Weights of a small class-conditioned image diffusion model: norm layernorm.
Rows from block 3 of a small class-conditioned image diffusion model, named by matrix and row number. Rows with one number belong to one neuron. Each number is 500 + 50 x the weight over its row's rms, rounded and kept within 0 to 999. All counts start at 0. Numbers have three digits each. After the name is the row's rms in percent of the matrix's.
Before each neuron's rows are labels from the 100 images, of 14848 (inputs lightly noised), where the neuron reaches its highest value: "patch colour" is the nearest of a few named colours to the mean colour under the peak. Only what is clearly more common there than usual is listed. The data: Sentinel-2 satellite tiles (TerraMesh). In brackets: how many of the 100, against the usual share in percent.
# fc1: MLP up (model.blocks.3.mlp.fc1.weight, 768x384), inputs 128-255
# fc2: MLP down (model.blocks.3.mlp.fc2.weight, 384x768, transposed), outputs 128-255

patch colour: green (27 vs 1.1)
fc1.418 096:360433423479533532461480539496505441468479522588540505475575543416467450454427513492595519510451406504615544435501613495490528536461528454521377467498533536482557533465586528500506503490539509459561511501530555464446442528482572482578450548498457541464463414453530579480490582489571454483535469526540494464464527378566483445560471458558535452522511426530467421511475583481551518528582
fc2.418 083:505458560437588547429567557469553507453489530522485498498485508488487511517530544474437501495463497550494524472484482520438417507462516517582570548607509542420460517573572465507463498505472473507459433479511460449544538499470488431494562477504555459477565520540542465545491502527482574534400434452456555529506482470481496394444477503511472475535493580497530616543454423536465402490538

patch colour: grey (70 vs 26.9)
fc1.603 114:502528543469456483474632553566554570567462496497467498509473293544512470462530526443566597510551510471475469483541531553472473413435490498505388498532494487496501589400451496483529470589518481494476517540511536502463436485540467522454387499565460484503526466423521464454427558474516486475447515478577521455547479567515471446528442477515502471498480526464513536470527467494514542593543
fc2.603 092:472504486503580536580480472465442417501482519569469531538567450523487520572447468485400486515408378470533535452487538489598510676473539357541573501449522515515445445467491500411530491563399516445500559484527545524489520509507523482482493564480409526517505505448456492482545550550394606459562537584487457521481525473525569452477570512520467538502533516542550563517480558490485521455605

patch colour: white (35 vs 3.9); cyan (29 vs 0.2)
fc1.23 096:436385531416515518460493470501522517582550589466539410499453483474428462570519522523486518587493459516488501507466475489458438549491473519560556420449533549554493495636514516423441577421442511497520564487504552551499548433540507476429466484417538550530508499500558353466409470498479483427524437488529523491449450526496548511439427506472426512467462498521611544528528497623439545445458
fc2.23 098:612598475531467530495537541502419470386468389544510562479509505530519547534469407432543515483430471478558393545536563528517568453485519440395432556490492537425462547535422462627562450535561522428495444447527462475511516550546556500566529547546493446530408479542453617496595505530563487571454536467477443479553531435509461474565513517542563428538609505487548479487412503474532494548512

patch colour: grey (63 vs 26.9)
fc1.459 081:463377580534507493464613564611447541491517528417559527440582515498574493465427437519545500490460497531499564573434449488556380474512487462528563508565469557439537482473464400532432491577501487486527532583499458503432492443438570425542586370451463468481566599618551484495508578537527522527485475539428506457592454500422503505442558529571510472496449470564575465512566422378450482484591
fc2.459 089:572582506431414450520497528508521506398594426481432440486473503407563505462448543519606572503541521397505484469538565510488486513511468453560461468489466582502529513474396500444431511510499465397587490500486468554499509522452560565552431531558479465604568447430417576537472537485463487490457509494531558530447481515533543566469477500469484463546448513523474529493484585578508497543436

patch colour: orange (36 vs 3.5); pink (36 vs 9.1)
fc1.467 102:538603536517563470508537477527429466455426529503531485456524455493438455457558609439471564457570507502476617587499443496488549518490454563526436510580567449446422594510526533480455444553500522624542438403503554452527506413556530555499534566390447510409435440535542524573455438602533493491536563534557458420593392545524564481554522584496435573528564537497534527596494512432445447488563
fc2.467 089:505429475479509492403467533485575553472465466457462493441480485533597498539508521528449413513447460455486499473438512519437430495428471508454486491452522540536516454512606541539510602368526568431419579561448472574461495582522496512483452397611548536568492414462480512371537572438483444475477494498487605555478562508515483489433481517519542499420519476448547468549512462494472382457461

patch colour: green (39 vs 1.1)
fc1.31 106:439468468538426646497429471539534432483547522582579468529536470465533474456550583517465524454510466542515526475440494439510538494472520400513545401494480568462492558585566455568387538505586531540447532493546594484475491509522571440573449556459499476489487569553500507492425514509577543610473404422520497556506538483557516474548454437510472499392505499599459556598490553467532460486488
fc2.31 091:495556491474436430526586457483395558469480403416483597496598485492506464525388528472470475509555519472398442576511460523475541460578531484556444553461514441506472523458427527428567500464430509461486468446535511545463536541480561569469579437466435561550506506561431513544481415487460508454383492575475502392506514482487455459471569533436487542472505504434450479446532484516554509561468

patch colour: orange (27 vs 3.5)
fc1.26 087:475483484586448476574427529491461481450442488529459499448421403486504540543469484429473483445524510462477530481455403403529527562408482574461545515496456430518568478416554525534453505581508529466601546584509526440466448484494459480482443532464510500436494550480480455523515561452526475489478519517564445537439504462392403506534490457472449513471482509492469405468583508465536554412549
fc2.26 094:487569455447532483513560454520511471564569462532502456541491558470424449490522507505520493517559423445475478484509607523555461484514456386435446483508541530535400500538466512461520364485487503470466410524535482478571493551467497451503539533509398469482497461586538528428553470532482470414392511433380549491522426597503486550432495533535515432469505490561455565458412549522470453499464

patch colour: pink (46 vs 9.1); white (27 vs 3.9)
fc1.450 095:511486560499436480529555589510473487486489489535512562528460511550396501456483494531453522437585517437478560526592603539482476379530490446498557383520505550447481558371563595390568517470484504528510457476464486506521517558448602426490515524517501526585557409515513375485498479459460493559445515519425446458469500432505520444480460496438496523446483508468471519455520517477468531458512
fc2.450 103:499530475450551436422489472492524465511522528448535447454546453457549508504544531492492483602395462579488425477379454436542539672503556554498459640435441417500492467533436457535463467523513520476476563531556511494541464492558407614554446519473513499404405612549522605463534568490537475465484548502537545511510442539466492502466508487433561477480541454483522487521492534552537484522495

patch colour: orange (30 vs 3.5)
fc1.211 101:476531576432538457471420478540470412525530499550559532495476458492393645628461508438547488525574530524528523529478512548451498463461418482451479522504453507455459523525532425493473509560544531554530509468425515512608495489454417441529524581503520461494550599437382448544473436572464553541511486544509504452501407528472603541488480495444502471593506623472593527490469495491531557534528
fc2.211 092:508510521552542479480531663535527515503550487487541496445633498544480443525491510560423479446473493507467496450550504550465493428570482513539567514488528456442529532504526549618509530458468557507497580479562515629370407434540588565394534490544542530431398486483544493562518578479618483513543516419496569535491526449516475521472479479555563483479463436474555463562529579577510475451497

patch colour: brown (67 vs 37.8)
fc1.766 102:502483429452471399515478514494449430595485488504594368507531422519517563493508521514471511501488481434538566462575498540425376508525505505519507525607521532463428494514465422420506547605511520501495401436509500527582538626419406543574504556460578446557501481403552546367522405574596512501500476523504409478420513454426492469382416508512540508511602479498519441546531517503517498518586
fc2.766 103:488431558465368515442519562530581483456470496421550536422474548478500512563439441524529523586593462489531398488516521513532512459505536446439556536415555516426506501454498541516465519454602519523530576551463460474450450456589520465472534514504420370462565478448470485513496542405479545400502526491537501507551473524541559426555534512536442562423517469441489521518541516542448481525480

patch colour: pink (31 vs 9.1)
fc1.99 104:488473484424492409610541500446533554426511445484528553467584434453445462478582542529398515562491460532502524486477603575454430501490521455501540509494398476475405468394466581559491423511519546537487466435482439494568526562484513479542514610438472516550473439498450504489461490421445569492545516517535523590513407529491491421452555512499386504463512457520504486457511527481567464487560
fc2.99 121:492548445587486584446466508503505532584482543492472444510410515562495493569439465494578485472564486441516497509535433470508569475527520451536459467522577617533562507620579433487561560433525445436532581613457479546446566470544517491454423415571568453466507542498548489548539439563537416520451567420458466437471527415489527545525455456559551411484550599478444549518404464585415511600532

patch colour: grey (60 vs 26.9)
fc1.743 102:506459572515463589445511497555518462469504515526462488598477558433558544536467563548526493554484460537503486567521452427458447484465519402528485497487459483561521474550584420417522423503512464471447521506427497629423496455499540507435528496477546447450593447565374541456562431510492469464453483436579419560519540535521493479490553451524524573486470502468513437485579530470521537506574
fc2.743 100:515458515592416448543495544546465430563429470472580531508460514453452581550495513473390359575460570457468547500425550522456451509556477468513461577583502492403504526473484497554577529496470527478536541546546531438517483537436470475519568545508433517470499519430486474413374461520530547547447611566491503448571566461545576536483467591570571509475456487484469438540587519548416487536530

patch colour: pink (33 vs 9.1)
fc1.298 086:480565464510472461513512543476425434521430482478432581469521514486528456536443474411447564539495417504501465462510619487453542459377502464569520504596443405507474509467531512512399449531526436503585450555459666506562426521503484526560529566566453543431432501486484519463522441514546504468495539589507573505462405528498519546442518492574528560492523467453510522443442516418513494534543
fc2.298 081:521400546493480511518464447466563529451592454519531424521484380569441482472428538525579514557551553496494443522499562467526432493567420563545478508489492566500480483504406522552563446558464509492388473528501437490489533493575590545436522438456498463511520494570473450514504518565553513555468544512490555502458541505555380482542478485412474432461504459570474516603530481449501501540525

patch colour: pink (41 vs 9.1)
fc1.411 097:502439538489536405487520426509509552403423542522544525502512482521415499454465495479523564464464551448528545448567436477483546516488533497520540533416464525471400467518540489576497486497491488383465501498499467526387426534588512415382480571498446517503485574528460469474531419589384509575578486551526517504480527485551491643531444420480456483525454484518579480481489462530445495447484
fc2.411 102:538524540531502615527443533525485460496530508525510443517516455474531499532481466497414491551553534463462570525421498518559512559532491537533438506546486466536597540446457382370457509499559558520527562458404442442566517522524430497539480521541565521487522458524536552537479562406525492513489538494445440502580528516434407417552577457540433562381616518504468513529511435547468554471513

patch colour: brown (76 vs 37.8)
fc1.77 093:453550551581618481437497569513495385541494435532591555500436417526508486540450526582470517527538486512453452484562527576510473601434568464601501499481528518442459541416516438495491510547550527531530443440479490478502523460549412492518525417458542533502545538553507567531503514440490497421481577543564537503501514422543518554498509501455459447512458473444590550485451473614520547478516
fc2.77 108:477543478512531536579555478528471493465405567493476534507473555502495453481508459466522481438447506503549550500463463360581468462577493525456413585510415520549547487569522533621463469508516468388473544544500514459479511398424597453451446486454488509554507538556454542420485443560458422490461459505559561419504506536454523413443565468470542527505517592466422425501544524536502483443476

patch colour: pink (29 vs 9.1)
fc1.449 120:521536454430570634523483490507462486423462413446509500532448529456530569463497418537511469454451444564489420520454462568480434516473394448496509474563594509534452475571509498520568484452440488451579485554538426503518487514471564531554460446489445547501576530519558532462493429471409519487474463543415531579499411436472597480516450566549531563477526559534475488528668536458509469643552
fc2.449 110:445554538461501521469511486570530507565553513544462551450547498459478460626465537411425559460506589487477487419528479581520529513495484550511489547476471546564596456590411537506447542441581397452468584552503521477495538513478441526516487501521570532508470438513522541502440555412540584345522499486455437577504450563474474460533518510599463464491478510576472445529488390554510528459439

patch colour: white (31 vs 3.9)
fc1.688 088:482503586451410479546553533468523514528412484490575476403411420580512559534564556484488538447496503574493482464522411537504509509500482486493495417500428587520461497470471499524469491458531493478514600472447475586570451470474468503487426498554498481505511581446585414561455462523565522530470567525430442578505441566499388491530448473548549476501444565353449473483477458437465588504446
fc2.688 080:474493541448521520542436454395529556479492453501601495590513523485518483527549482490462448485480419443586434442441473490485510474434525515500512516497517587457552528560467482580570488579460473481489524491493467418550558537542544533553634515497551482420546527604462561520534535581608523513558528517505525432512494524571571553468614465516432469515508468448600574535408532446516451516468

patch colour: grey (68 vs 26.9)
fc1.585 110:580427463425527569547510438441495504484591614489419515416547419449529510481497574499580459474553483498529524484431558442513559451502497519494511475467501436458491585491482510541520500508459429474502440478524463494441598495474487546560478531470500472546420479439436512595564524537544584460506494451489545562532523483531473495557499495504480463526565550438556515477444510526436495478619
fc2.585 116:517579459466470481450524458434587498542520495520570472579435522495531511522494438500505522538521493451568396518435482464609455460516539529530504512519536532453544519536502418371455421545556519514469507549580521507558499487523522432501451489468314494606498573574569463507493461461491412510509466569425562408449530487448512528434547494516603528521546473539472524553507473458637530479382

patch colour: cyan (27 vs 0.2); pink (27 vs 9.1)
fc1.340 097:526407520476519562436495497495483520495450466459477448585564507501499551500502454523542505449570539461574532398428563505515497509486405528511501472536505540439602484543476448540463563552524409465457484564435531494420414556524531414586422458359517532551485508469520481453429511550650521589497410411623472601531539524575461466549484418662536554517475529516517579528586519415522458520480
fc2.340 088:434515510483501450618441450497520513559533515578537526444557435555580465477429526462474519604438559455508468568484451464485615589520466418581555520478436524523420480432524487423541441491498466415502459470520550568515509513448517512465430575592460543453533471537485461530482458543485529427484495567499480385489389517573493486477563475420515494487469462479516473463460466497486591494496

patch colour: brown (69 vs 37.8)
fc1.663 111:449489593450442532509436479480561551473444521590454505454476433426485492534574457440356441482446509455543508497534377426571416419562496499482501517518477561528459528377491479521618419409581558570451442487530476484490477531450499433630550464465598513500589519496540498423534408459509528493512486491561529412424503554501539484416504476533481458553539476489518487473599584440545573534500
fc2.663 131:424469492437554473507533474541630489530484529519457451520490498539507538575600462392508529523432489549487552438539566517503501387562483516505496526470401537477486407527498454481510624442550501475583435457580525515481486521425582521573498447466463478450463544485478509433565487546426527532507469561433546564573572489526530459608549331587430538533511515422553606537585550522495591501471

patch colour: grey (63 vs 26.9)
fc1.494 089:489455509439486439452493435499465455443486539512508414575488430532443504452564487547409495488541553542514580491400427485473467555617471479482422527664552501443566590456514481468434494490496556438492528474544494535480508506494602479540490465465500408483515486504500501484374522554474448413489477460449657566409474412441478570469396514450447539441499440418542476463549516499450434582485
fc2.494 099:472502480411423486528664488524463489444522540571536526441570490468521463432447537525425484530495444462606487510483460482454536537497497538462546654528555418466474557538514428537600435627528538537422478504516505476501452474485531502469447591377464545567523585475536466458579534532377559393416483458540460589476480509503633469521509427556464542450513484456435527441552530599481402488507

patch colour: brown (77 vs 37.8)
fc1.248 105:450469499486382418523466453431507497481450585493530452525507516483528508403506491496424467461483433461551486420512483562567584497584489505548453491590297547504458541525529510462529480401463513542599425534486526504511512500484486484515443506544537505441562452539489536478393492485577478486558478445603467364494500448502491448499549476537508434497529437522556503558476567555529610441543
fc2.248 118:523535515548509569456526555486511431510503436473533570440585472487428448607533511539463541526474551487478505528507526502517414548424559542476498454452493481451557497525476535512558566549496583453510562427461467570502465466541472476468448466495494457514396440514559496515574527424467533466469472590479454549519451579393499510460532474449511507482423504472427443444507384519456434542535

patch colour: pink (33 vs 9.1)
fc1.384 118:524468562501538549500570426499557446497392532555570512422482474465515516564431481517455592461440571525555581468476477525429501388474492515481548492620492474494491541498524501536488540461426495511543538461485510521487482586559487467482509469447439545488468499492498542447474512474446521533522483408432519556511497478550590464463537486481520436484471531478505540549512431440595489502413
fc2.384 112:471536493508468408547512532527447540533513510520437452546500511478504466370448585518507470408470472528503426488532464545420472485478539508491514474551495529468511455486550538507494588438509482450483470551547512520454562467498537507542598486508447555572455529491575565497457511526511598519495478430450473597463454491426475506594533467488437441500536541581535575456495612424535485534486

patch colour: green (26 vs 1.1)
fc1.200 117:456404516555479564390521575540509477478554447504488594440484489550485518459531526453552494465503444499536493473515485527468426472492544526361476476464473556502518540550500561569415541527486569482506487557628467560507491549437466514478381483530602499529500555484525486468556565470527435520481474469520449491529592447462518565507434448603489444436504477557475461558494488638524489477502
fc2.200 100:489516510514476526463438474551598488483512639487468585445554541647543493460581439590452494566510500518509508480575482466599425424540501450430459566531491595443541433571514484557505510483594501552507496418514584546525505483518557510512430500495537532538560541620481436473443477431523524495561451436467547499520458497528586513582440494568549539478542582511485557570473684497505529541470

patch colour: black (70 vs 17)
fc1.321 077:513595456535564444564471449457435552497434478476463540488575570506504530591504484434467506472493545574503452375483586446522540444558453458391534483464432535554491567492440459430391577531521560556579474533522547480521533453461509567462497476590509472576488598485464502476517457525545397592557506437477381487464428495550464553548469423479529537485467439431463385509478418548505502522467
fc2.321 080:508503491478473493469591486477404488492541497501484487469486474565409551398524473437544528489433416467516621536423576452557580508598594463444512556585460537450508416465559481529543470487530601459502503509545483569465475546505530433498534486505524452530567486467520453517473539530447435402475489512480563522498430615494544407445503542516428507475515526477410528459520519483625481552500

patch colour: grey (72 vs 26.9)
fc1.588 121:473428573586503458441508471567411577520507498572584488389556537487603529449510483398448493488544468509481519559556452590536526430469619552428507518468531518545457517449589603556516526499581558528401519551500463551446474595399426512585489521476520457472423490537498482378497490472451436475481500431477601461462489536496453526455444619519516540399533463506463429424477507426447535544495
fc2.588 123:515430424519541505465551475500529478539507493434419493458488530533553475470510558540542409696482485513560426416511494510504530452512462467535533502474447591480569487400554487482445483502504518617451524458667530466551578540450516432433503454588536554492458552451425424467503502433464583440563460505537471527521514501541516504577455554552518456417548471514506450470602476488494459481441

patch colour: green (43 vs 1.1)
fc1.423 131:469389423501530446516491447579537465517458498491506462457534533548539418468624597457542421487512427476480406479454510475512506505572543476566476452458442531533447555477524518493423513446519570481604461552530538462507562650470461517481455563555468526426494503538442550430612574486482515460519477522547648521450605539521592431501427556549492464451573546507518469523576520531485460462506
fc2.423 110:439419501508464529510420399533470522459507491536445424454531571496525514527517515450427402570485425516542576483541464484468481492477501495497528471473536669508512561505523504454544538491518461428486529417399523549587609492545532486525337537445505469532452507483441482510408524464524554494583418463618618449560549464518595461487445481507584505478381549522571499523482490453594519441447

patch colour: cyan (25 vs 0.2)
fc1.149 087:553514601468500561508494557552452535605473438438529473452467512527530550450574473584507535447509471575447453594552467557533510508582487599606483463482431412493582565417491582556520584437526406538501497523559480511475531458425460466558429483482533541497498477390425555515476507492465539523503536504409539539526509428514543497591439445563532507424385552448417495516586527546547489514463
fc2.149 084:479589472518526523546497474425552551411434512561474500506543409448542528584432465414496451455470445484515621408478530386470471557504494490498446525564506527540455457526529481440514539513568546528559585481433478519526508424531517530419564571591467494445509475547569431546515559410507471416503577506583464442499547467484427483472512521489515479473552538496427431485444500476470543527580

patch colour: white (47 vs 3.9); pink (32 vs 9.1)
fc1.372 105:485587554513478503501433534475486498594433466543450461496430495570549435479497468552565599544504471565414584517482487515534529483581455432492464447560487577514601417518520523429504445512478450478480571421449471441585567542521566455504466507495448582534495467484550412604458527483476473417525513426521611548466400521513485484564499490515508542424398516502509530523510545583614567489481
fc2.372 101:404504422430552457558588505573550565454549501397540479617573511460546508433452501404449474434480501377499504482524490520487454508400490566540580528508413432502507502489429482546467482477566553472455439524430563455583415449575539474514579474492474441488556503552527561442420592565453499502500328492524389457520568412565508483521562471485459529406478476493602417473549548471567474492594

patch colour: orange (33 vs 3.5); pink (30 vs 9.1)
fc1.156 095:524482554524465459467509515484550486532505546471507535523407474440458523574488497471534441483526552483558511439513479409491534423523483477491527380546485493389555487427464446463519555490529485552490517531525444432426505390508512442463629474532489535462562487497461412579486489521577497486512399559524464426445500525469484490511490538466394449466480444383507499535506531464513561417410
fc2.156 090:460519425457484539504515426502432533561537456531420542468514474542499466413499541519524525534488462478481519600535470552503479579491517520520441535483488450586472534474550490525499493534459534425504599442498493506518485554421512487550450557492520427604439519479494505377450547419464493497577561430489583482574528503492547482460509451451553469519436522519595463462501424473474542497578

patch colour: brown (71 vs 37.8)
fc1.260 077:499533502583515564362514487537549509524519637512436428449587504540482505451526490467489554447466473395503486434464592542509527521440443495474520422459454553450464452460527537461550516557503538463644501444533489576544488420481527494510364502509476549497458532439436482516460455510513386527568494519488468499488512452461485493543492537558534475547554557425474533474559571546562518526558
fc2.260 079:475485524505539508556524573465506483454504493432539607465488531469532484490521511494451509483446436570549514568564506444484493454527547511511504536495561510397501501566560398425445467531440475433403439519553470511423563531476531466585541476546441501544574493500507470488605519479443569568391496468558513503530503500599502454497459575504458441570427442510478449535494571513532517498371

patch colour: white (62 vs 3.9); pink (25 vs 9.1)
fc1.746 101:575544518496490563414462498461537427536453526480518475477371535574457486535478417615504535470495427469437431486544425540493543537445576634444541522458482496557627418460507520456475464520558556546518539565399511453640400459419473571457517486588591518528484472503562521472493499447411518477497497488466530575520509472460545513580446494498496453568502471544508510543468509515499578505573
fc2.746 099:537560466497568465498514615524525574484518510496558410514532460564520447475424535484512575463509390481497456497483559470485490543536476530502524549522431454454496544446437453442543511538462504599511403393605440494417454513567473519510543543414450512433502483529480565568613497428396541396549463455466563425572490523433460572510501489403611543570520480479536512556470515523581461521535

patch colour: white (32 vs 3.9); pink (26 vs 9.1)
fc1.508 125:567445486416502468513441459598495520513471538469560363517495573435470518575536495433525455477434534579477511502544470471480554585433448471532519512480413430506530470494497523527573470549483574542486497605566551513478432453532596452431457473381493546495515529509447488493493486471523538439425550570376454505518446544537554507469547437460605479468454521475559600518589500504475498446581
fc2.508 126:513502621493499519503565499509529588469423405393546575513538515469509538477530455419366537417526474519506529473618444571475525517478595518531591443515490450528582444557469480525432569399496535442533434495457515415443462480543444443492361441454460511464471527425497559545454576464453554495459475453488482537504521501549552542544510403621497518488528462522436555529504515545501488484495

patch colour: orange (53 vs 3.5); red (32 vs 0.3)
fc1.290 111:526522595434554561531482578527481440545509511575584463447525451436438564480555439569475522430522524476541488493463564530619583591525508430466526526464452393542414465555539519556403461608498446465464483504470467497409481480435455449564565522587538545530444518624471476564550449532576561449517560497485479499543523556462508530541483387542477475467380445441499512566500491600496487513507
fc2.290 102:514480410513439385486511421532514585521451494430492446508430530561549401483496584439470478551499415528474544470490475496444447412495507487529459460532499558512553548426541500444613549447516544529474511524541516510502491530494509562450399420429478471499497431434499505441444488447382418508508507525528519491445475505545522472501468597471515538471653500466501459426536507427449532443450

patch colour: white (97 vs 3.9)
fc1.548 079:511558449576525456485514498489474537512486621493533457475552412525562426550504520600417535524544542547509577613479537436481582586372531528458451444517421470453535490480443397534512437524492538456530501473506398553552463511525559530501522492548401430572577489543502462446526424418523467472513502572513370489509579516463522561425461529496454480480523450459464541505531454534535431482446
fc2.548 080:405410520511565585463514471449422478454490450442425452452475483517509505560534460535543533475471459453497447466489420596509484462567460551516548498625520541499523516481565524542452545433510454562489576424479455558403516479572517517516434470485519578607509596490544528548602445470492536536521512549567451538440390518546520463511464433478587599452564441510568491515552514464439595507545

patch colour: grey (58 vs 26.9); cyan (32 vs 0.2)
fc1.56 091:547484514438542470597383448481556570520489458488535473409507482479612465499577520516491506437478443549569449504513523529433615455510452492480508539589557593518469528491601571548454515492482454464529464601496467517450433503455520537495535502598434572560508449581558483473540591484478432566517587496405582523556512534501555531470464520400503477450456564507495446357457525507625424449468
fc2.56 094:516476428478509486397529495553423532558510466569382573567581529462436528535444484477567415532500462495392596550545494435601397519514494582495555482487466442524529455504365513455461533534434480475493562431551522472441523523507401543488458412451500566552486526381492521545426519468499516440518409556466509431417416506457469469520594479624503425447532523555549472518510435489511502500426

patch colour: red (26 vs 0.3)
fc1.576 075:579477523493477493517573584450493484461503466464496430653511464532508466535490474586431525524469634521549452511484600524528518522662502516552549540386427515485482534541570508395490473452452554496665474421412513537468439582465524412504478448496597560544510527582501530484530442503490466531495571502473476549555419512558509444445553537454496518484513592517493542480575481470473501438423
fc2.576 068:474516526516578407605436486497383510555515585591501558452541455568502440534486532623532477430524462536515552537498471544605497431499504494564526525567527418533575521443531374501493487476432455502544471497544517432460491530437460538539556533551437540438500496554524461525544424486534419497577414473451492456517566526488445498523494531443445529475451505473531529523449495542476511504570

patch colour: black (76 vs 17)
fc1.748 098:554514486538423540491457578494587484428413534539478534521549530544528557449420536475433488534431567415501519462508562522426545484554545515451565444545446455541542468495520539503484508419475461456497598535472630437405461482562530547475485587522561564453509442471397512432459506547461544460503532478400470510495545539479534427463517440542418578566462537563422552494593533493536558566484
fc2.748 095:439606469456472541503540495544471504514514561408471511457484464587429560461485565416436547604476540602397480564535564409573467557505558544407450571440550420516478552491523564599497541534413615479439522478474534553517516517535445467466526566477502456511525580488488566529525424509442402477475497460462522485599488511447517513390542553484416489637489515520465582504485492512473419462526

patch colour: white (46 vs 3.9)
fc1.612 100:483409486497494498516534458469481540499483563540436548484550554438589476482469555436507533496403471482464453509454430456488489402444531392430509473527476508490451510565499547523551489519457423461537497507561561477481557555542493552502446424471528564496516480463450491497547505599448514510418486483476489437414537372499484514441449530575585522550502571456435529458487491449583534474465
fc2.612 080:527481524542556451535492544499475436435477594467518501523499423491468602445501463532462445521633459530506528530545585490488606526464511534554474498547500550441463570471519459423485440438388558538522441369502458490590512521500500473441478524573504539506554511497456439450454506413461448471520437527397455471491527612584578506470524400476467452426503403624474488568544443590457561591482

patch colour: pink (73 vs 9.1)
fc1.645 085:478522548507513494454519519458587534485550449543478407471612444591464460528479469435461605490490618468474541418521511446588626568460564502569496519456469480504512427409456535524460472502517486566482582516454489479453443487624510494539544519445540512473463514517506549516509440533419510576483582455501550516510531466628455526486497489546457567504401487456469473532475443462486492520625
fc2.645 100:408461468447484552556535364447432521531521570512527489460499412462481481517474554509506501450462541501539446476489487553504389449542432468470507459534547558519527460524565485512550530544454563423364447580534478557507528549459503492500480444393443543540499492510519522519472505458442512429483538449438490533469526516422559525459533468517554511500528510552407472466552583528491535535488

patch colour: orange (67 vs 3.5)
fc1.379 102:538574435406499511407562572414509500447493501580515525504460446496605524488484510526541483492556478483477554494454494460522509535496663490481446366524470383490421587574514446484482538441592466438496421465518508546480475516513525488479529573513500478544501503490541467498494482563488596394466542559567535428448487497476485512481474548403536526511570446530415420503542426436470508530463
fc2.379 108:500443559520499477584509423537474490536523516494499511450563475481424538522572514471395549514413497466532432491505455490469456449523403530536548642491542589430535431436504577462540434556432538512526546507549442471513506502455496564537357449513522451523497476480503531484478456498488449499508483433392504501399399479514523499457452454519484432501501581454616581485438558550519437457481

patch colour: orange (54 vs 3.5)
fc1.471 115:468486529535567601484517559473514485535511509429431450516499529462424593558519397451429579465490453524539550454600572420485423626520498432493497516552510562497483548583589513485491384600528444415523433435509484482560467532521548484398562475470477520521549494479541422512444494508470513529521469549476465520510512442519472476580514505548440552580494488530555579545523533482510588541486
fc2.471 102:534466465539479478526502472482449492497506486547555546507478538550515418494533528543511453536455493462538411533399466580480557379533526572520490491453502488511516465399479508513499627465489535548517587605405499509457547509484456521605447522539471534483418502536491583517498487490501461463446563402487550500478437557499566518464443409519546452340557584524424457476470525518501400444494

patch colour: orange (72 vs 3.5)
fc1.352 098:525548439503491539467453507513520515455490536545462515468542448453475511475445438605553531446392459518645535399441430490545454539555509528476520480479431510440537539526479529448544572536470485518351562455535439575422553496400565411577656435489525484529534431517470475564416556459468523505468540447476459382521442474431493478592520446554450448493479493510508377444534482555514489561488
fc2.352 079:523594582512564499470468510383516564583519488378457560495402531409407579500467517497414569446536573539381458506461590531482525501544480487513476486541450460543552483473485541546501478518481531500568517478508479416541368522511460537414460497566455486481519531505554480427535397514530508537540568604370387567556549569444470555499551515496460438472462522441454522548478566485515526488428

patch colour: grey (54 vs 26.9)
fc1.575 096:458495449576471431458476514458497453490509501459529554583507516521507503500563551479436520412508447511493479496520487520525490555522554483610456513517492552504550559403584473465505485535533595555514472580464521412420529462560396505541459536538444387475459568554545523583490508446474576557574451444554544472544509486542505519614575580513576551492436503536440470443529487530470472474478
fc2.575 100:539495500448456456603526473457587553568466480540461477386442525524528453460387463491416534497563463542535565471457509465543580452576490556392465528461475470483470547548375511475555517446486504516515503466444502528488515472507596518417458528558501523577445545476505488449493415525551476525501483576511506518473431530514427482447478643563567572483595412496481448534479517440497524483476